python train.py --model="contrastive audio-text model" --dataset="synthesized solo parts of chorales (CocoChorales)" --train_examples=39062 --gain_aug_db=6 --time_shift_ms=50 --input="waveform_16khz" --tokenizer="word" --vocab_size=56 --loss="softmax" --embed_dim=384 --encoder_arch="conformer" --encoder_norm="rmsnorm" --encoder_activation="quick_gelu" --encoder_mlp_ratio=4 --encoder_head_dim=32 --encoder_fused_qkv=true --encoder_qk_norm=true --encoder_inner_norm=false --encoder_wave_strides=[5, 2, 2, 2, 2, 2] --encoder_subsampling=2 --encoder_layers=12 --encoder_width=160 --encoder_positions="sincos" --encoder_kernel_size=15 --text_encoder_causal=false --text_encoder_width=384 --text_encoder_layers=6 --text_encoder_norm="rmsnorm" --text_encoder_norm_position="pre" --text_encoder_activation="gelu" --text_encoder_mlp_ratio=4 --text_encoder_head_dim=32 --text_encoder_fused_qkv=false --text_encoder_bias="none" --text_encoder_qk_norm=false --text_encoder_layer_scale_init=0.1 --text_encoder_parallel_block=false --text_encoder_inner_norm=false --text_encoder_positions="learned" --init="torch_default" --residual_init="scaled_by_depth" --optimizer="adamw" --learning_rate=0.0013 --beta1=0.9 --beta2=0.98 --eps=1e-10 --max_grad_norm=1.0 --max_steps=3500 --batch_size=128 --epochs=11.5 --lr_schedule="cosine" --final_lr_fraction=0 --warmup_steps=170 --weight_decay=0.1
Rows from block 2 of the text encoder of a small contrastive audio-text model, named by matrix and row number. Rows with one number belong to one neuron. Each number is 128 + 24 x the weight over its row's rms, rounded and kept within 0 to 255. All counts start at 0.
After each neuron's rows are labels from the 100 texts, of 14976, where the neuron reaches its highest value: "fires on" is the input token at the peak. Only what is clearly more common there than usual is listed. The data: synthesized solo parts of chorales (CocoChorales). In brackets: how many of the 100, against the usual share in percent.
# fc1: MLP up (text_encoder.blocks.2.mlp.fc1.weight, 1536x384), inputs 288-383
# fc2: MLP down (text_encoder.blocks.2.mlp.fc2.weight, 384x1536, transposed), outputs 288-383

fc1.467 [141 155 130 120 159 124 123 141 125 136 114 119 102 133  91 126 113 164 165  97 135 100  59 144 141  84 137 109 106 142 145 126 108 136 171 117 135 152 111 131 165 168 118  95  99 146 108 139 154 118 118 146 105 124 154 149 113 144 128 134 135 123 127  94  81 119 147 144 112  98 123  85 157  92 164 103 112 122 105 108 108 154 108 119 152 139 126  97 133 115 101 137 133 123 149 173]
fc2.467 [111 139  74 146 115 150 136 142 151 124 121 115 133 129 119 121 131 101 180 155 181 127 111 174 149  90 150 145 106 125 140 143 105 159 127 149 102 160 159 137 106 135 127 104 170 132 115 115 135 104 119 158 131 146 104 109 126 128 136 122 168 116 160  62  51 124 156 110  96 106 111 126 154 123 132 131 108 173 144 122 146 114 113 150 149 151 118 170 112 160 130  99 117 146 104 160]
fires on: "<end>" (100 vs 10.8)

fc1.451 [131 125 145 157 117  98 107 141 151 147 131  84 161 132 106 107  99 129 151 135 156  72  97 131 157 146 152 133 160 111 112 142 142 141 178 158 113 115 123 145 125 141 112 127 118 128 147 129 139 160 153 106  98 101 191 131 126  97 110 124 135  92 114 126 114 112 122 165 148 167 121  99 122 120 143 121  86 111 118 151 107 162 141 146 120 116 151  90 125 125 128 163 119 178 115 150]
fc2.451 [143 139 131 116 110 125 132 119 148 153 157 127 152 154 159 133 127 121  88 117 130 143 160 121 122 126 136 136 153 101 154 133 141 121 123 133 112  80  89 119  96  84 147 204 167 125  66 112 181 160 144  81 123 102 138 122 119 150 153 133 102 120 134 141 119  92 114 124 139 139 103 157 140  95 122 129  90 112 134 140 176 115 118 185 115 135 107 117 129 117 126 146 134 132 181  84]
fires on: "f" (74 vs 2.4); "c4" (26 vs 1.3)

fc1.53 [118 166 143 133 143 118 117 128 137 131 144  84 126 109  91 117 110 169 132 115 128  82  91 104 120 160 119  82 174 123 133 156 148 145 153 161 120 119 107  88 148 109 151  99 112 130 118 106 138 157  91 146  98 137 183 101 144 109 126 106 152 129 127 147 121 128  93 167 110 135 119  86 118 132 163 101 112  97 152 116 105 142 115 167 107 105 170 103 162 142  87 135 146 117 145 141]
fc2.53 [109 123 128  90 114 116 160 109 116 134 143 141 146 137 153 135 121 118  99 117 139 162 158 111 135 121 155 135 141  99 125 141 132 115 123 121 116  90  98 139 124  95 143 191 148 103  55  97 154 153 143  81 135 123 133 138 138 142 154 124 114 132 131 117 122  95 119 138 134 160 102 185 167 103 125 134  92  93 134 123 187 118 131 149 118 134  94 125 143 142 119 122 133 129 169  95]
fires on: "f" (100 vs 2.4)

fc1.705 [154 127 177  93 137 134 138 179  88 130 124 111 161  99 161 167  81 168 115 148 139 154  99 119  92 121 151  86 142 145 111 141  74 117 189 103 109 141 148 124 130 124 111 133 112 122 128 115 123 134 159 116  95 155 177 122 125 109 143 167 134 138 104 135 136 128 127 137 151 139 105 117  97 140 143 124 103  98 105 117 127  97 120 125 112 124 180 139 157  95 115  95 136 168 133 109]
fc2.705 [ 86 124 114  70 158 141 133 127 122 130 129 133 124 116 140 122 115 161 135 134 147 129 146 116 164  99 135 116 136 147 127  65 133  51 131 122 159 140 129 139 140 136  86 119 130 100 116 110  86 153 167 134 132 144 119  92 145 123 126 136 126 151 114 141 164 121 201 108 167 118 125 105 108 159 123 134 116 123 125 132 104 129 148 136 130  97 124 127 145 133 119 148  75 125 137 131]
fires on: "cello" (100 vs 1.1)

fc1.691 [123  99 157 158 161 141 163 173  91 155 128 109 164 125 171 161  97 185 105 148 139 131  89 137 100 115 118 113 158 131 129 154 111 108 162 114 151 149 154 113 147 110 129  90 135 115 145 126 120 161 135 142 136 143 163 171 133  84 166 164 149 102 101 111 145 115 128 158 151 127 137  81 138 136 125 160 141  85 109  98 111 103 115 152 127 149 148 104 174 121  77 147 149 152 130 119]
fc2.691 [ 85 142 106  67 152 148 132 117 147 123 130 139 122 122 138 122 124 147 141 140 138 132 160 125 158 101 141 131 134 122 128  53 134  55 124 125 149 137 125 135 151 137  90 125 124 103 111 115  77 148 163 137 154 135 122  95 158 116 118 127 135 139 120 143 171 119 188 111 158 103 122 130 108 160 121 127 116 116 114 138 102 137 168 144 140 109 109 105 141 141 128 171  76 120 131 135]
fires on: "cello" (100 vs 1.1)

fc1.597 [101 166 109 167 169  89  98 137 166 171 144 137 148 112 151 132 130 156 165 118 162 120  68 130 105 122 176 109 119 123 124 153 145 130 165 147 145 172  94 139 141 149  51  82 120 150 154 126 113 104 118 138 104 115 139  81 106 135 108 125 164 109 103 124 164 155  86 168 115 114 160 115 152 130 162 114 144 131 130 150 129 138 142  97 156 135 137 122 119 147  97 139 142 123 107 146]
fc2.597 [128 138  91 154 160  79 121 124 126 162 127 169 125 134 132 122 133 161 210 130 119 123  97 115 112 133 127 125 101 134 122 173 136 115 158 127 147 173 119  99 129 129  89  84 122 171 145 121 118 140 124 134 126 122 106  79 122 125 131 124 141 111 129 117 251 123  79 149 107 125 125 118 120 143 120 101 124 124 134 124 100 141 127 126 136 134 133 134  98 162 129 121 124 125 121 125]
fires on: "5" (100 vs 3.6)

fc1.286 [150 145  98 158 119  99  79 149 122 130 106 128 102 109 116 144 169 193 146 128 106 117  86 123 112  98  78 138 116 122 138 134 142 170 126 140 156 171 146 136 147 136 135  95 152 120 127 130 164 128 108 125 146 101 121 192 167 138  99 104 164 155 123 166 129 135 128 133 159 119 154 155 142 104 161 121 160 107 128 133 120 144 117 132 108 155 127 125 100 139 122 125 135 131 151 206]
fc2.286 [111 118  19 154 117  38 134 131 125 130 127 155 113 124 136 131 127 171  71 127  78 142 139 134 171  77 123 124 165 126 134 147 117 114  27 137 169 142 134 121 134 126 117  91 124 155 124 119 178 199 143 132 131 132 135 162 131 129 131 128 123 129 132 127 114 120  75 123 159 130 124 153 136 119 143 122 136  92 141 130 102 109 129 143 108 133 108 122 117 104 133 125 100 128 129 147]
fires on: ":" (100 vs 10.8)

fc1.355 [160 157  87 156 108 114  90 138 149 165 123 138 101 117 148 100 144 184 126 107  86  95  88 168 136 110 103 140 171 115 142  95 134 159 124 121 144 140 127 144 140 142 108 118 125  94 150 115 149 134 109 125 143 130 126 198 136 149 137  89 154 149 144 157 111 164  87 141 185 125 130 136 124 113 126 105 159 105 137 156 120 141 159 123 117 124 127 135 107 111 154 141  95 120 129 180]
fc2.355 [117 126  29 158 123  37 125 142 135 140 129 146 114 130 136 125 115 173  72 125  80 130 138 125 167  80 137 136 168 119 140 147 126 120  14 138 166 146 127 131 129 128 117  87 125 154 134 128 189 208 144 133 131 136 125 152 122 122 131 123 123 129 137 132 118 123  85 119 148 126 130 145 138 129 129 116 133  84 135 128  97 123 133 128 116 139 114 112 116  98 136 126 106 120 138 154]
fires on: ":" (100 vs 10.8)

fc1.362 [141 169 119 131 133 101  89 177 176 173 135 110 123  99 111 107 132 125 155 148 130 143  80 148  93 138 155 104 128 118 123 155 152 125 155 120 127 126  78 107  88 105 109  94 160 138 153 117 115 134 112 167 135 120 133 138 144  78 138 126 119 158 158 142 156 137 144 125  99 140 131 125 148 150 155  96  98 111 154 138 141 149 109 142  90 106 169 120 136  97 128 157 143 125 170 135]
fc2.362 [169 161 159 145 135 118 138 119 116 192 110 132 119 148 132 123  87  73 222 105 127 158 149  98 111 147 178 121 125 104 148 135 121 124 142 114  87 144 106 169 124 153 116 135 108 136 107 131 159 152 137 146 115 157 136  66 126 113 126 144 143 126  93 154 217 154 165 123 122 131 121 153 117 143 129 125 128 134 131 163 143 101 130 127 132 117 174 122 105 186 130 122 151 119 135 123]
fires on: "5" (76 vs 3.6); "3" (24 vs 3.3)

fc1.639 [158 179 142 145 142 131 138 170 120 126  97 122 105 107 121 121 100 164 167 121 147 131 113 150  81  85 142  88 154 126 144 112 116 155 126 139 146 165 111 109 122 119 100 145 145 139 145 143 138 143 140 136 136 109 156 160 190 102 117 121 116 170  84 130 118  96 149 140 146  99 113 117 134  71 158  90 133 103 123 138  82 111 125 107 162 147 119 134 163 120 117 135 110 111 149 177]
fc2.639 [ 94 134  76 145 104 109 142 117 110 101 124 133  92 127 146 113 162 114 110 132  89 125 141 192 151 127  94 124 151 135 123 150 128 157  94 108 126 114  72 139 122 145 151 127 152 159 144 144 166 152 105  84 109  99 211 157  82 172 156 140 105 151 130  70 113 135 106 100 121 142 159 174 181 104 118 145 158 125 149 143  87 115 156 131 103 143 114 121 129 127 124 155 132  95 110 159]
fires on: ":" (100 vs 10.8)

fc1.485 [142 117 163 126 155 121 146 157 126 166 115 108 141  90 155 150 100 186 104  93 139 133  79 159 106 141 161 132 146 129 147 144  64 141 187  72 100 140 157 116 121 139 118 123 125 170 142 156 135 161 132 149 147 161 165 170 146  80 147 163 136 103 105 126 148 108 118 125 127 156 161  78 142 141 123 124 134  99 115 113  98 122  74 117 107 125 170 144 143 111  87 107 148 137  83 113]
fc2.485 [ 83 145 117  71 163 139 132 124 148 121 126 138 126 120 135 115 123 143 137 136 141 121 153 125 163 105 138 136 126 129 128  61 134  61 128 118 155 134 131 134 151 139  75 134 125  94 108 111  75 151 177 138 153 136 120  87 149 124 122 132 136 143 110 144 161 119 185 117 159 106 125 135 105 149 111 126 123 127 121 141 101 131 156 131 141 114 106 116 135 132 124 173  71 121 130 140]
fires on: "cello" (100 vs 1.1)

fc1.475 [128 114 138 137 130 158 105 153 166 171 128 123 108 107 137 136  95 159 161 141 163 131  85 106 150 129 134 106 112 101  95 137 108 117 166 150 120 182 106 135 135 131 112 125 116 124 161 143 116 123  96 123 110 157 173 116 172 105 170 154 130 144  98  89 175 123 121 135 151 155 178 107 140 127 136 103 118 103 138  98 120 125 101 155 111 120 190 123 151 109 114 151 158 147 120 171]
fc2.475 [188 105  93 162 124 112  95 162 170 183 145 134 156 138 120 148 147  80 231 126 123 109 145  75 102 128 124 129 157  91 161 140 130 146 167 122 101 118 127 137 139 121 142 137 137 150 114 137 136 126 126 127 128 140 149  88 145 112 127 184 125  88 157 123 206 120 100 140 154 174 117 172 129  96 143 130 110 141 135 109 141 124 127 102 106 117 144 169 128 128 160 110 143 152 138 131]
fires on: "5" (80 vs 3.6); "3" (20 vs 3.3)

fc1.64 [124 108 165 122 170 127 137 194 118 136 118 101 135 103 155 165 105 183 134 108 154 146  82 144 102 127 131  90 143 154 116 131  73 116 157  88 121 142 151 116 106 111 132 122 100 156 127 115 129 153 142 126 106 130 143 162 140 115 170 160 122 155 113 115 138 136 149 131 120 154 105 114  96 116 129 140 102  79  97  92  90 107  73 123 117 125 154 111 175 131  83 119 131 165 112 128]
fc2.64 [ 78 112 112  74 163 139 131 130 117 131 130 125 145 118 136 126 108 164 127 128 148 131 150 117 161  95 151 111 131 144 117  82 135  46 130 124 148 155 135 142 147 128  82 123 128 109 115 111  96 155 158 141 134 143 124  96 144 114 135 140 128 149 123 138 160 138 210 125 155 138 136  87 113 168 119 143 117 109 124 128 101 135 143 141 112 100 128 118 150 129 116 140  82 136 130 128]
fires on: "cello" (100 vs 1.1)

fc1.704 [117 178 142 151 105 143 112 136 129 119 143 116 107 131 127 155  92 183 108 138 127 150 149 134  95 118 121  95 112 136 121 148 126 104 152 120 160 151 144  78 141 149 129 104 118 116 133 137 161 119 143 135 157 116 179 110 145 139 167 121 122 138  98 141 122 113  85 133 113 115 161  36  95 138 126 122 121  84 132 111 137 140 112 107 125 134 169 143 113 120 120 140 140 146 109 133]
fc2.704 [120 136 127 131 114 139 151 107 128  99 128 138 115  93  91 122 143 103 109 143 148 119 144 142 150 103 143  94 125 114  90 149 140 115 128 139 140 114 130 154 129 158 143 113 124  69 134 168  88 141 161 105 154 122 130 158 158 147 148 106 121 110 146 147 121 127 133 112 122 168 136 119 159 150 112 111 134 146 105 102 172 109 158 138  95 122 122 160 174  96 149 134 126 121 102 129]
fires on: "f" (74 vs 2.4); "g4" (15 vs 0.9); "g3" (11 vs 0.7)

fc1.679 [154 118 119 137 137 130 109 178 177 138 169  96 127 163 130 133 160 152 129 102 143 131  81 148 145 130  99 134 122 121 165 145 137 133 189 108 141 137 139 130  94 173 120 111 155 142 104 136 154 107 100 145 106 111 139 109 135 124 113 107 136 135 128 101 102 140 105 114 125 125  87  98 112  99 149 126 112 149 176 108 125 137  85 130 169 119 168 133 130  93 124 119 163 150 148 166]
fc2.679 [124 131  71 133 123 144 120 155 149 132 124 105 138 127 118 121 144 105 207 149 229  95  93 130 152  74 144 140 107  98 143 122 109 175 135 124  99 167 140 137  93 133  91  94 149 133 131 128 152  98 147 146 125 123 110 114 148 126 112 118 148 132 149 114  27 136 177 115 134 109 113 100 140 134 113 126 104 174 124 116 155 122 113 128 132 133 137 150 132 132 111 126 132 136 115 175]
fires on: "<end>" (100 vs 10.8)

fc1.35 [141 128 169 132 110 131 110 165 133 148  91  70 114 129 149 135 126 138 110 124 162 129  75 137 149 132  90 132  90 137 120  98  99 128 162 116 136 141  88 105 171 127  87 106 108 105 142 147 143 113 157 143 163 116 165 131 147 136 132 136 132 143 120 118 139 157 117 157 106 125 154  74 110 131 145 132 138  90 116 133 119 112  95 119  83 130 161 148 173  82 100 142 150 122 141 152]
fc2.35 [132 115 240 137 111 144 127 110 117 131 117  55 129 111 113 128 128  87  40 121 113 133 104 132 124  96 136 154  47 125 144 128 131 139 118 137 104 144 116 111 120 123  98 121 136 128 144 126 109  79 130 113 127 132 126 177 134 123 125 108 123 132 130 131  51 139 144 107 122 134 117 135 127 119 106 121 137 143 120 126 177 124 155 130 126 138 144 130 172 103 119 122 147 119 132 129]
fires on: "#" (100 vs 13.2)

fc1.420 [105 152 124 160 139 133  99 187 151 120 134 134 132 127 115 145 137 183 152 141 130 147 105 148 125 113  88  88 149 133 122 123 120 143 124  94 110 125 118 109 142 165 108 128 108 157 152 161 151 149 114  98 124  90 167 130 171 117 135 114 135 144 138 107 111 145 132 120 189 121 139 120 110  67 154 126 137  62 122 146 132 128 131 127 112 150 171 123 124  99  93 157 113 149 174 175]
fc2.420 [102 138  38 147 107  76 144 126 132 126 126 140 104 116 130 117 118 159  65 119  55 130 132 127 169  79 135 112 158 133 124 150 112 134  42 158 154 129 123 121 119 134 135 108 138 163 132 141 181 180 140 109 124 110 157 178 140 134 128 109 140 145 135 125 113 132 102 109 170 123 142 171 126 109 142 137 135  90 125 131 108 107 148 127 106 134 123 131 150  99 126 131 112 131 134 180]
fires on: ":" (100 vs 10.8)

fc1.445 [153 166 147 167 134 135  92 120 167 167 143 105 131 137 120 112 113 154 151 133 107  88 113 143 101 126 115 118 144 115 177 103 153 143 124 149 113 130 116 134 116 112 128  80 152 199 124 115 157 136 138 123 134 179 108 129  78 111 117 110 131 146 113 127 125 112 118 104 126 112 126 112 130 154 180  99  94 128 171 100 149 149 146 119 156 126 160 127  97 111 139 155 136 142 183 169]
fc2.445 [161 149 172 161  94 123 111 131 140 176 137 125 131 140 115 126 108 134 200 121 100 114 133 133 103 133 151 119 159 120 140 119 131 128 111 139  66 137 106 157 129 111 157 126 149 145 105 138 177 168 133 130 138 145 116 122 122 122 129 124 131 148 110 131 197 134 142  90 128 122 106 121 138 148 141  98 108 111 138 113 132 141 134 119 135 118 171 141 103 137 124 135 160 125 137 135]
fires on: "4" (100 vs 6.2)

fc1.336 [160 151  92 156 130 111 105 132 154 177 155  76 100 154  95 124 148 122 161 109 189  99  66 125 161 134 140 136 129 127 130 122 141 137 164  95 156 180 117 139 168 150 102  88 110 144 148 152 165 108 139 133 160 153 131  67 111  88 131 116 148  86 109 107  91 165 152 154 138 104 118  76  80 133 139 119  82 159 112 128  95 109 118  93 125 131 133 127 134 109 108 139 128  85 145 137]
fc2.336 [119 110  66 120 138 149 131 136 118 145 129  93 136 139 111 135 149 147 203 129 223 125 112 130 170 106 116 116 118 127 103 105 123 127 103 120 120 160 121 168 111 135  79  96 123 151 152 137 158 120 139 133 128 120 124  92 126 131 130 148 103 125 128 116  69 137 156 146 149 134 133  55 106 157 114 118 112 134 103 131 127 128 111 120 139 115 153 133 154 120 127 121 143 135 107 138]
fires on: "<end>" (100 vs 10.8)

fc1.756 [141 125 130 118 155 121 125 182  92 134 109  79 129 107 167 174  97 176 137 125 106 152  94 111  85 122 116  71 154 130 125 158  70 135 151  66 103 162 152 124 103 121 122 121 108 154 130 118 101 141 117 120 142 132 167 153 117 110 163 156  94 118 119  94 118 134 111 129 136 159 124 107  95 150 120 157  96 113  85  85 109 119  97 151 120 103 152 130 153 137 120 116 118 148 129 139]
fc2.756 [ 85 144 121  67 156 143 122 124 141 122 129 136 123 120 141 117 114 144 130 138 139 110 147 119 162  93 135 126 127 138 135  57 133  65 142 116 153 135 131 135 157 135  86 119 135  96 109 104  88 146 163 143 146 148 112  90 145 125 125 130 128 152 120 144 156 120 196 116 156 100 122 121 110 154 118 135 118 132 127 135 101 129 164 137 132 109 104 117 138 131 111 161  71 120 142 137]
fires on: "cello" (100 vs 1.1)

fc1.384 [129 113 138 149 118 108 100 182  94 101  96 122 132  76 111  96 127 186 186 155 126 144 113 117 103  81 139  85 159 152 116 140 127 131 142  96 153 146 106 102 135 137 129 142 156 127  94 137 131 151 108 109 123 118 147 155 136 115 115 116 123 173 135 119 122 159 132 135 137  95 131  99 131  68 165 148 113  49  79 129 113 110 103 117 112 140 158  88  98  82 115 118 106 135 160 176]
fc2.384 [ 95 128  34 141  99  79 134 125 127 114 128 145 115 114 144 129 133 179  90 139  73 149 139 131 163  72 101 113 155 148 132 121 126 123  59 149 163 131 141 116 125 124 115 115 121 137 131 135 162 177 143 112 121 131 148 179 137 149 128 129 126 139 112 142 110 127 102 111 185 127 126 173 120  86 152 125 148  73 138 133 103 109 135 139 102 142 110 137 135  85 119 138  98 127 121 213]
fires on: ":" (100 vs 10.8)

fc1.387 [ 98 132 137 124 101 101 111 182 124 106 152 130  98  95 155 133 149 211 162 145  96 126  97 135 112  87 115 135 133 125 124 105  77 167 157  88 149 143 100 107 124 127 145 116 124 140 107 122 164 157 103  88 110 102 133 166 150 130  99 108 159 166 111 113 130 135 135 161 152 117 100 130  97 101 165 147 132  48  97 130 117 113 129 132 101 117 158 144 151 104 109 157 126 131 182 168]
fc2.387 [104 133  29 137 110  70 127 126 127 114 123 155 117 106 138 114 126 176  77 127  72 148 144 122 169  69 106 117 158 139 129 129 124 127  44 140 174 135 144 119 123 130 114 116 129 143 121 126 169 191 143 114 117 117 148 172 129 138 127 131 140 137 123 143 110 125  95 118 187 126 134 167 123  96 150 135 149  71 134 140 104 115 127 134 113 127 102 135 135  87 133 136  96 120 124 197]
fires on: ":" (100 vs 10.8)

fc1.316 [191 176 130 148 150  99 120 136 173 141 116 128 105 140 145 160 100 134 166 123 179 113  81 127 142  98 157 128 138 143 114 152 116 166 165 138 106 174  94 118  99 135 130 103 141 135 124 123  98 141 155 125 107 137 123 110 130 137 149 133 139 117 140 107 108 108 132 133 156 150 121  62 117 129 137 111 137 154 110 139 154 111 132 125 130 115 189  92 134 151 102 119 108 117 160 146]
fc2.316 [116 130  92 138 125 127 119 123 143 121 133 134  96 116 111 133 137 110 169 130 162 104 104 148 135  92 113 161 127 129 175 131 113 157 124 134  90 125 151 118 114 122 134 103 142 144 127 114 140  96 126 156 115 174 111 107  95 151 149 148 165 134 162 107  60 150 153  94 112 122 120 127 194 127 115 151 103 173 133 132 129  94 130 160 135 134 109 173 123 161 146 112 105 119 121 133]
fires on: "<end>" (99 vs 10.8)

fc1.523 [118 155 118 124 144 121 132 198 143 162  98  89 123 131 147 150 111 147 141 113 118 114  65 123 122 108 151  95  98 138 130 130 107  93 135 108 158 141  86  88 129 138 144 108 111 149 156 159 145 143 126  93 124 142 152 123 141 132 118 142 107 140 125  93 125 144  90 163 147 145 145  89 117 107 155 104 149 136 160 160 135 143 101 119 139 171 169 133 149 105  84 119 130 146 146 139]
fc2.523 [120 106 146 105 115 139 113 142  70 115 128 121 120 123  91 151 162  68 111 180 110 152 144 166 143 118 144 125 107 111 134 122 157 139  90 153 109 112 143 149 116 141 139 158 205 106 123 125 106 114 143 120 141 103 146 109 139 117  92  83 138 149 196 106 114 143 149  87 115 158  93 178 142 144 143 161  96 126 111  93 134 118 189 116 131  90 134 158 152 172 105  97 142 128 130 106]
fires on: "#" (70 vs 13.2)

fc1.758 [143 184 101 148 163  85  78 116 144 156 137 140 153 111 124 143 114 165 148 137 154 109  78 112 133 145 172  97 108 117  87 166 146 115 181 131 133 193 113 134 129 153  70 101 120 188 142 132 121 126 115 141  97 131 121  89  98 119 121 107 166 127 121 125 154 130  92 146 128 114 158 103 164 116 161  90 116 138 108 133 111 134 105 103 169 121 118 119 130 156 110 138 159 144 115 158]
fc2.758 [142 132  90 149 153  74 128 122 136 161 123 168 119 134 126 122 132 144 212 130 115 121 112 110 117 130 124 119 110 142 125 173 131 113 159 123 145 168 121 109 131 126  93  93 126 174 140 121 120 133 130 126 130 124 103  74 126 135 127 123 135 118 127 121 248 122  78 140 122 126 118 129 113 141 119 102 121 126 133 118  96 142 122 135 143 130 141 134 105 155 136 128 120 120 129 119]
fires on: "5" (57 vs 3.6)

fc1.350 [167 144 136 168 145 100 107 136 192 186 134 148 123 116 125 136  79 169 146 128 157 156 118 119 110  86 124 109 103 129 135 135  95  93 178 126 130 120  87 137 132 126 107 127 155 140 158 137 130 137 126 101 138 135 115 130 126  97 114 111 151 123 155 135 145 139 107 131 108 137 140 117 117  99 149 108 118  91 152 127 142 129  94 122 109 124 125 125 145 118 110 130 125 114 126 166]
fc2.350 [167 127 127 140 143 132 141 132 149 189  87 132 126 142 147 115 116  65 208 113 103 142 160  86 135 129 147 120 138 107 153 136 123 127 130  99 107 137 126 171  93 157 134 142 132 159 113 142 142 147 143 119 123 155 148  75 133 118 127 159 121 104 119 147 213 148 131 134 152 130  95 175  92 139 138 143 123 132 131 109 157 103 145 119 140  98 161 132 137 137 141 120 133 142 139  86]
fires on: "5" (93 vs 3.6); "3" (7 vs 3.3)

fc1.157 [123 111 172 157 103 132 143 178 139 153 124  98 110  99 132 177 107 130 114  92 155  95 106 133 116 110 129 135  96 152 141 116 123 127 164 103 117 154 114 101 122 114  97 111 132 149 154 172 115 103 103  96 145 152 181 175 120 149 127 116 117 119 140 100  76 117 124 124 147 136 105  76 128 122 167 122 128 136 152 120 144 112 150 122 116 139 188 119 177  78 116 151 135 124 165 125]
fc2.157 [133 122 255 143 108 148 138 126 126 134 132  47 127 114 133 139 137 110  39 129 126 129  94 130 120  95 120 135  55 132 125 129 133 125 128 136 109 142 130 110 122 125 105 120 137 133 150 142 104  69 120 110 127 122 145 179 130 134 134 121 112 129 135 127  51 124 142 120 133 135 129  96 138 106 132 111 143 149 142 128 173 122 135 133 124 134 162 130 178  91 131 126 156 128 118 139]
fires on: "#" (100 vs 13.2)

fc1.178 [140 164 105 191 137 105  98 165 134 116 146 137 180 109 130 156 116 173 194 139 166 131  94 136 115 122 163  94 112 162 133 119 105 124 154 118 161 160 102 103 169 130  93 126  90 127 127 122 123 153 110 137 113 136 130  77 141 156 147 170 143 129 147 125 171 114 110 163 114 131 121 140  99 169 155  87 140 132  94 142  87 103 132 122 120 159 130 105 132 135  95 156 143  99 103 177]
fc2.178 [125 169 126 161 147  72 129 132 142 146 149 147 124 150 140 103 128 171 200 103 143 141 107 109  84 158 162 139 131 118 154 154 130 114 199 125 130 146 105  91 129 118 117 116 100 151 127 133 124 151  95 132 146 147  90  96 124 150  95 125 156 135 139 122 218 122  88 161  68 105 110 113 130 143  92 101 110 130 121 107  92 122 149 113 121 186  91 126  82 140 130 144 136 101 138 125]
fires on: "5" (100 vs 3.6)

fc1.279 [133 177 147 145 153 104 129 160 174 180 116  96 131 112 123 148  92 165 192 111 121 104  99 131 134 131 149 103 107 121 103 111 105 101 156 138 124 134 115 121 128 135  95 125 149 151 153 134 122 120 103 138 111 142 166 151 133 108 137 144 127 136  90 116 168 110 107 108 116 126 162 129 168 124 150  97 145 132 135 145 149 130 105 135 145 104 146 128 102  99  98 145 179 106 164 132]
fc2.279 [165 135 106 144 136 105 104 127 132 195 114 142 132 147 148 134 107  86 241 145 132 145 139  90 134 118 145 113 138 117 150 153 122 142 157 101 105 133 128 183 164 157 135 143 146 160 104 136 141 135 139 143 119 168 133  63 117 120 135 149 125 111 113 125 215 128 130 111 142 133  84 161 124 136 159 142  89 138 136 119 154 103 164 116 134  92 164 138 116 140 121 133 155 132 147 103]
fires on: "5" (84 vs 3.6); "3" (16 vs 3.3)

fc1.517 [103 138 106 122 130 107 128 154 127 109 135 133 122  79 115 106 123 180 155 165 152 141 116 116 131  87 107 126 142 170 102 112 115 142 136 109 135 136 105 137 141 170 126 138 138 158 137 126 167 119  94 147 111 127 150 165 139 143 154 163 162 150  95 111 118 119 119 160 166 121 159 103 135 106 145 132 138  88 125 121  97 116 112 124  88 139 163 114 151  76 118 148 116 123 139 169]
fc2.517 [ 98 134  16 137 122  51 125 130 132 130 130 144 118 115 134 121 126 182  78 122  76 148 137 123 168  79 108 128 158 122 137 143 124 114  37 140 183 146 130 120 133 127 106 105 135 148 125 123 171 198 138 123 122 126 142 164 127 125 129 120 131 136 129 132 126 117  90 121 171 125 130 155 123 112 135 129 146  68 133 133 108 114 129 133 115 137 111 131 123  88 124 138 101 121 129 182]
fires on: ":" (100 vs 10.8)

fc1.491 [143 150 141 114 102 124 102 163 118 144 166  90 137 123 125 148 118 148 161 114 104  97 113 146  86 135 122 126 125 144 152 139 125 139 142 129 100 114 112 141 149 124 107  94 136 193 150 131 158 132 105 147 153 150 146 137 118  80 151 147  93 188 109 131 151 147 147 139 115 104 122 125 155 155 154 126 118 105 118 135 148 146 163 174 137  75 166 132 110 119  98 119 169 146 176 117]
fc2.491 [158 134 155 132  86 141 121 138 134 174 123 125 146 140 119 122 107 125 189  96 109 129 128 111 105 160 146 134 155 108 107 124 127 130 112 122  50 121 106 169 116 120 154 126 127 141 110 157 176 163 125 121 141 142 129 131 126 125 121 123 129 150 124 126 189 139 158  83 127 120 114 116 132 144 133 114 109 103 124 130 133 159 140 114 122 106 194 153 106 141 146 129 184 117 141 125]
fires on: "4" (100 vs 6.2)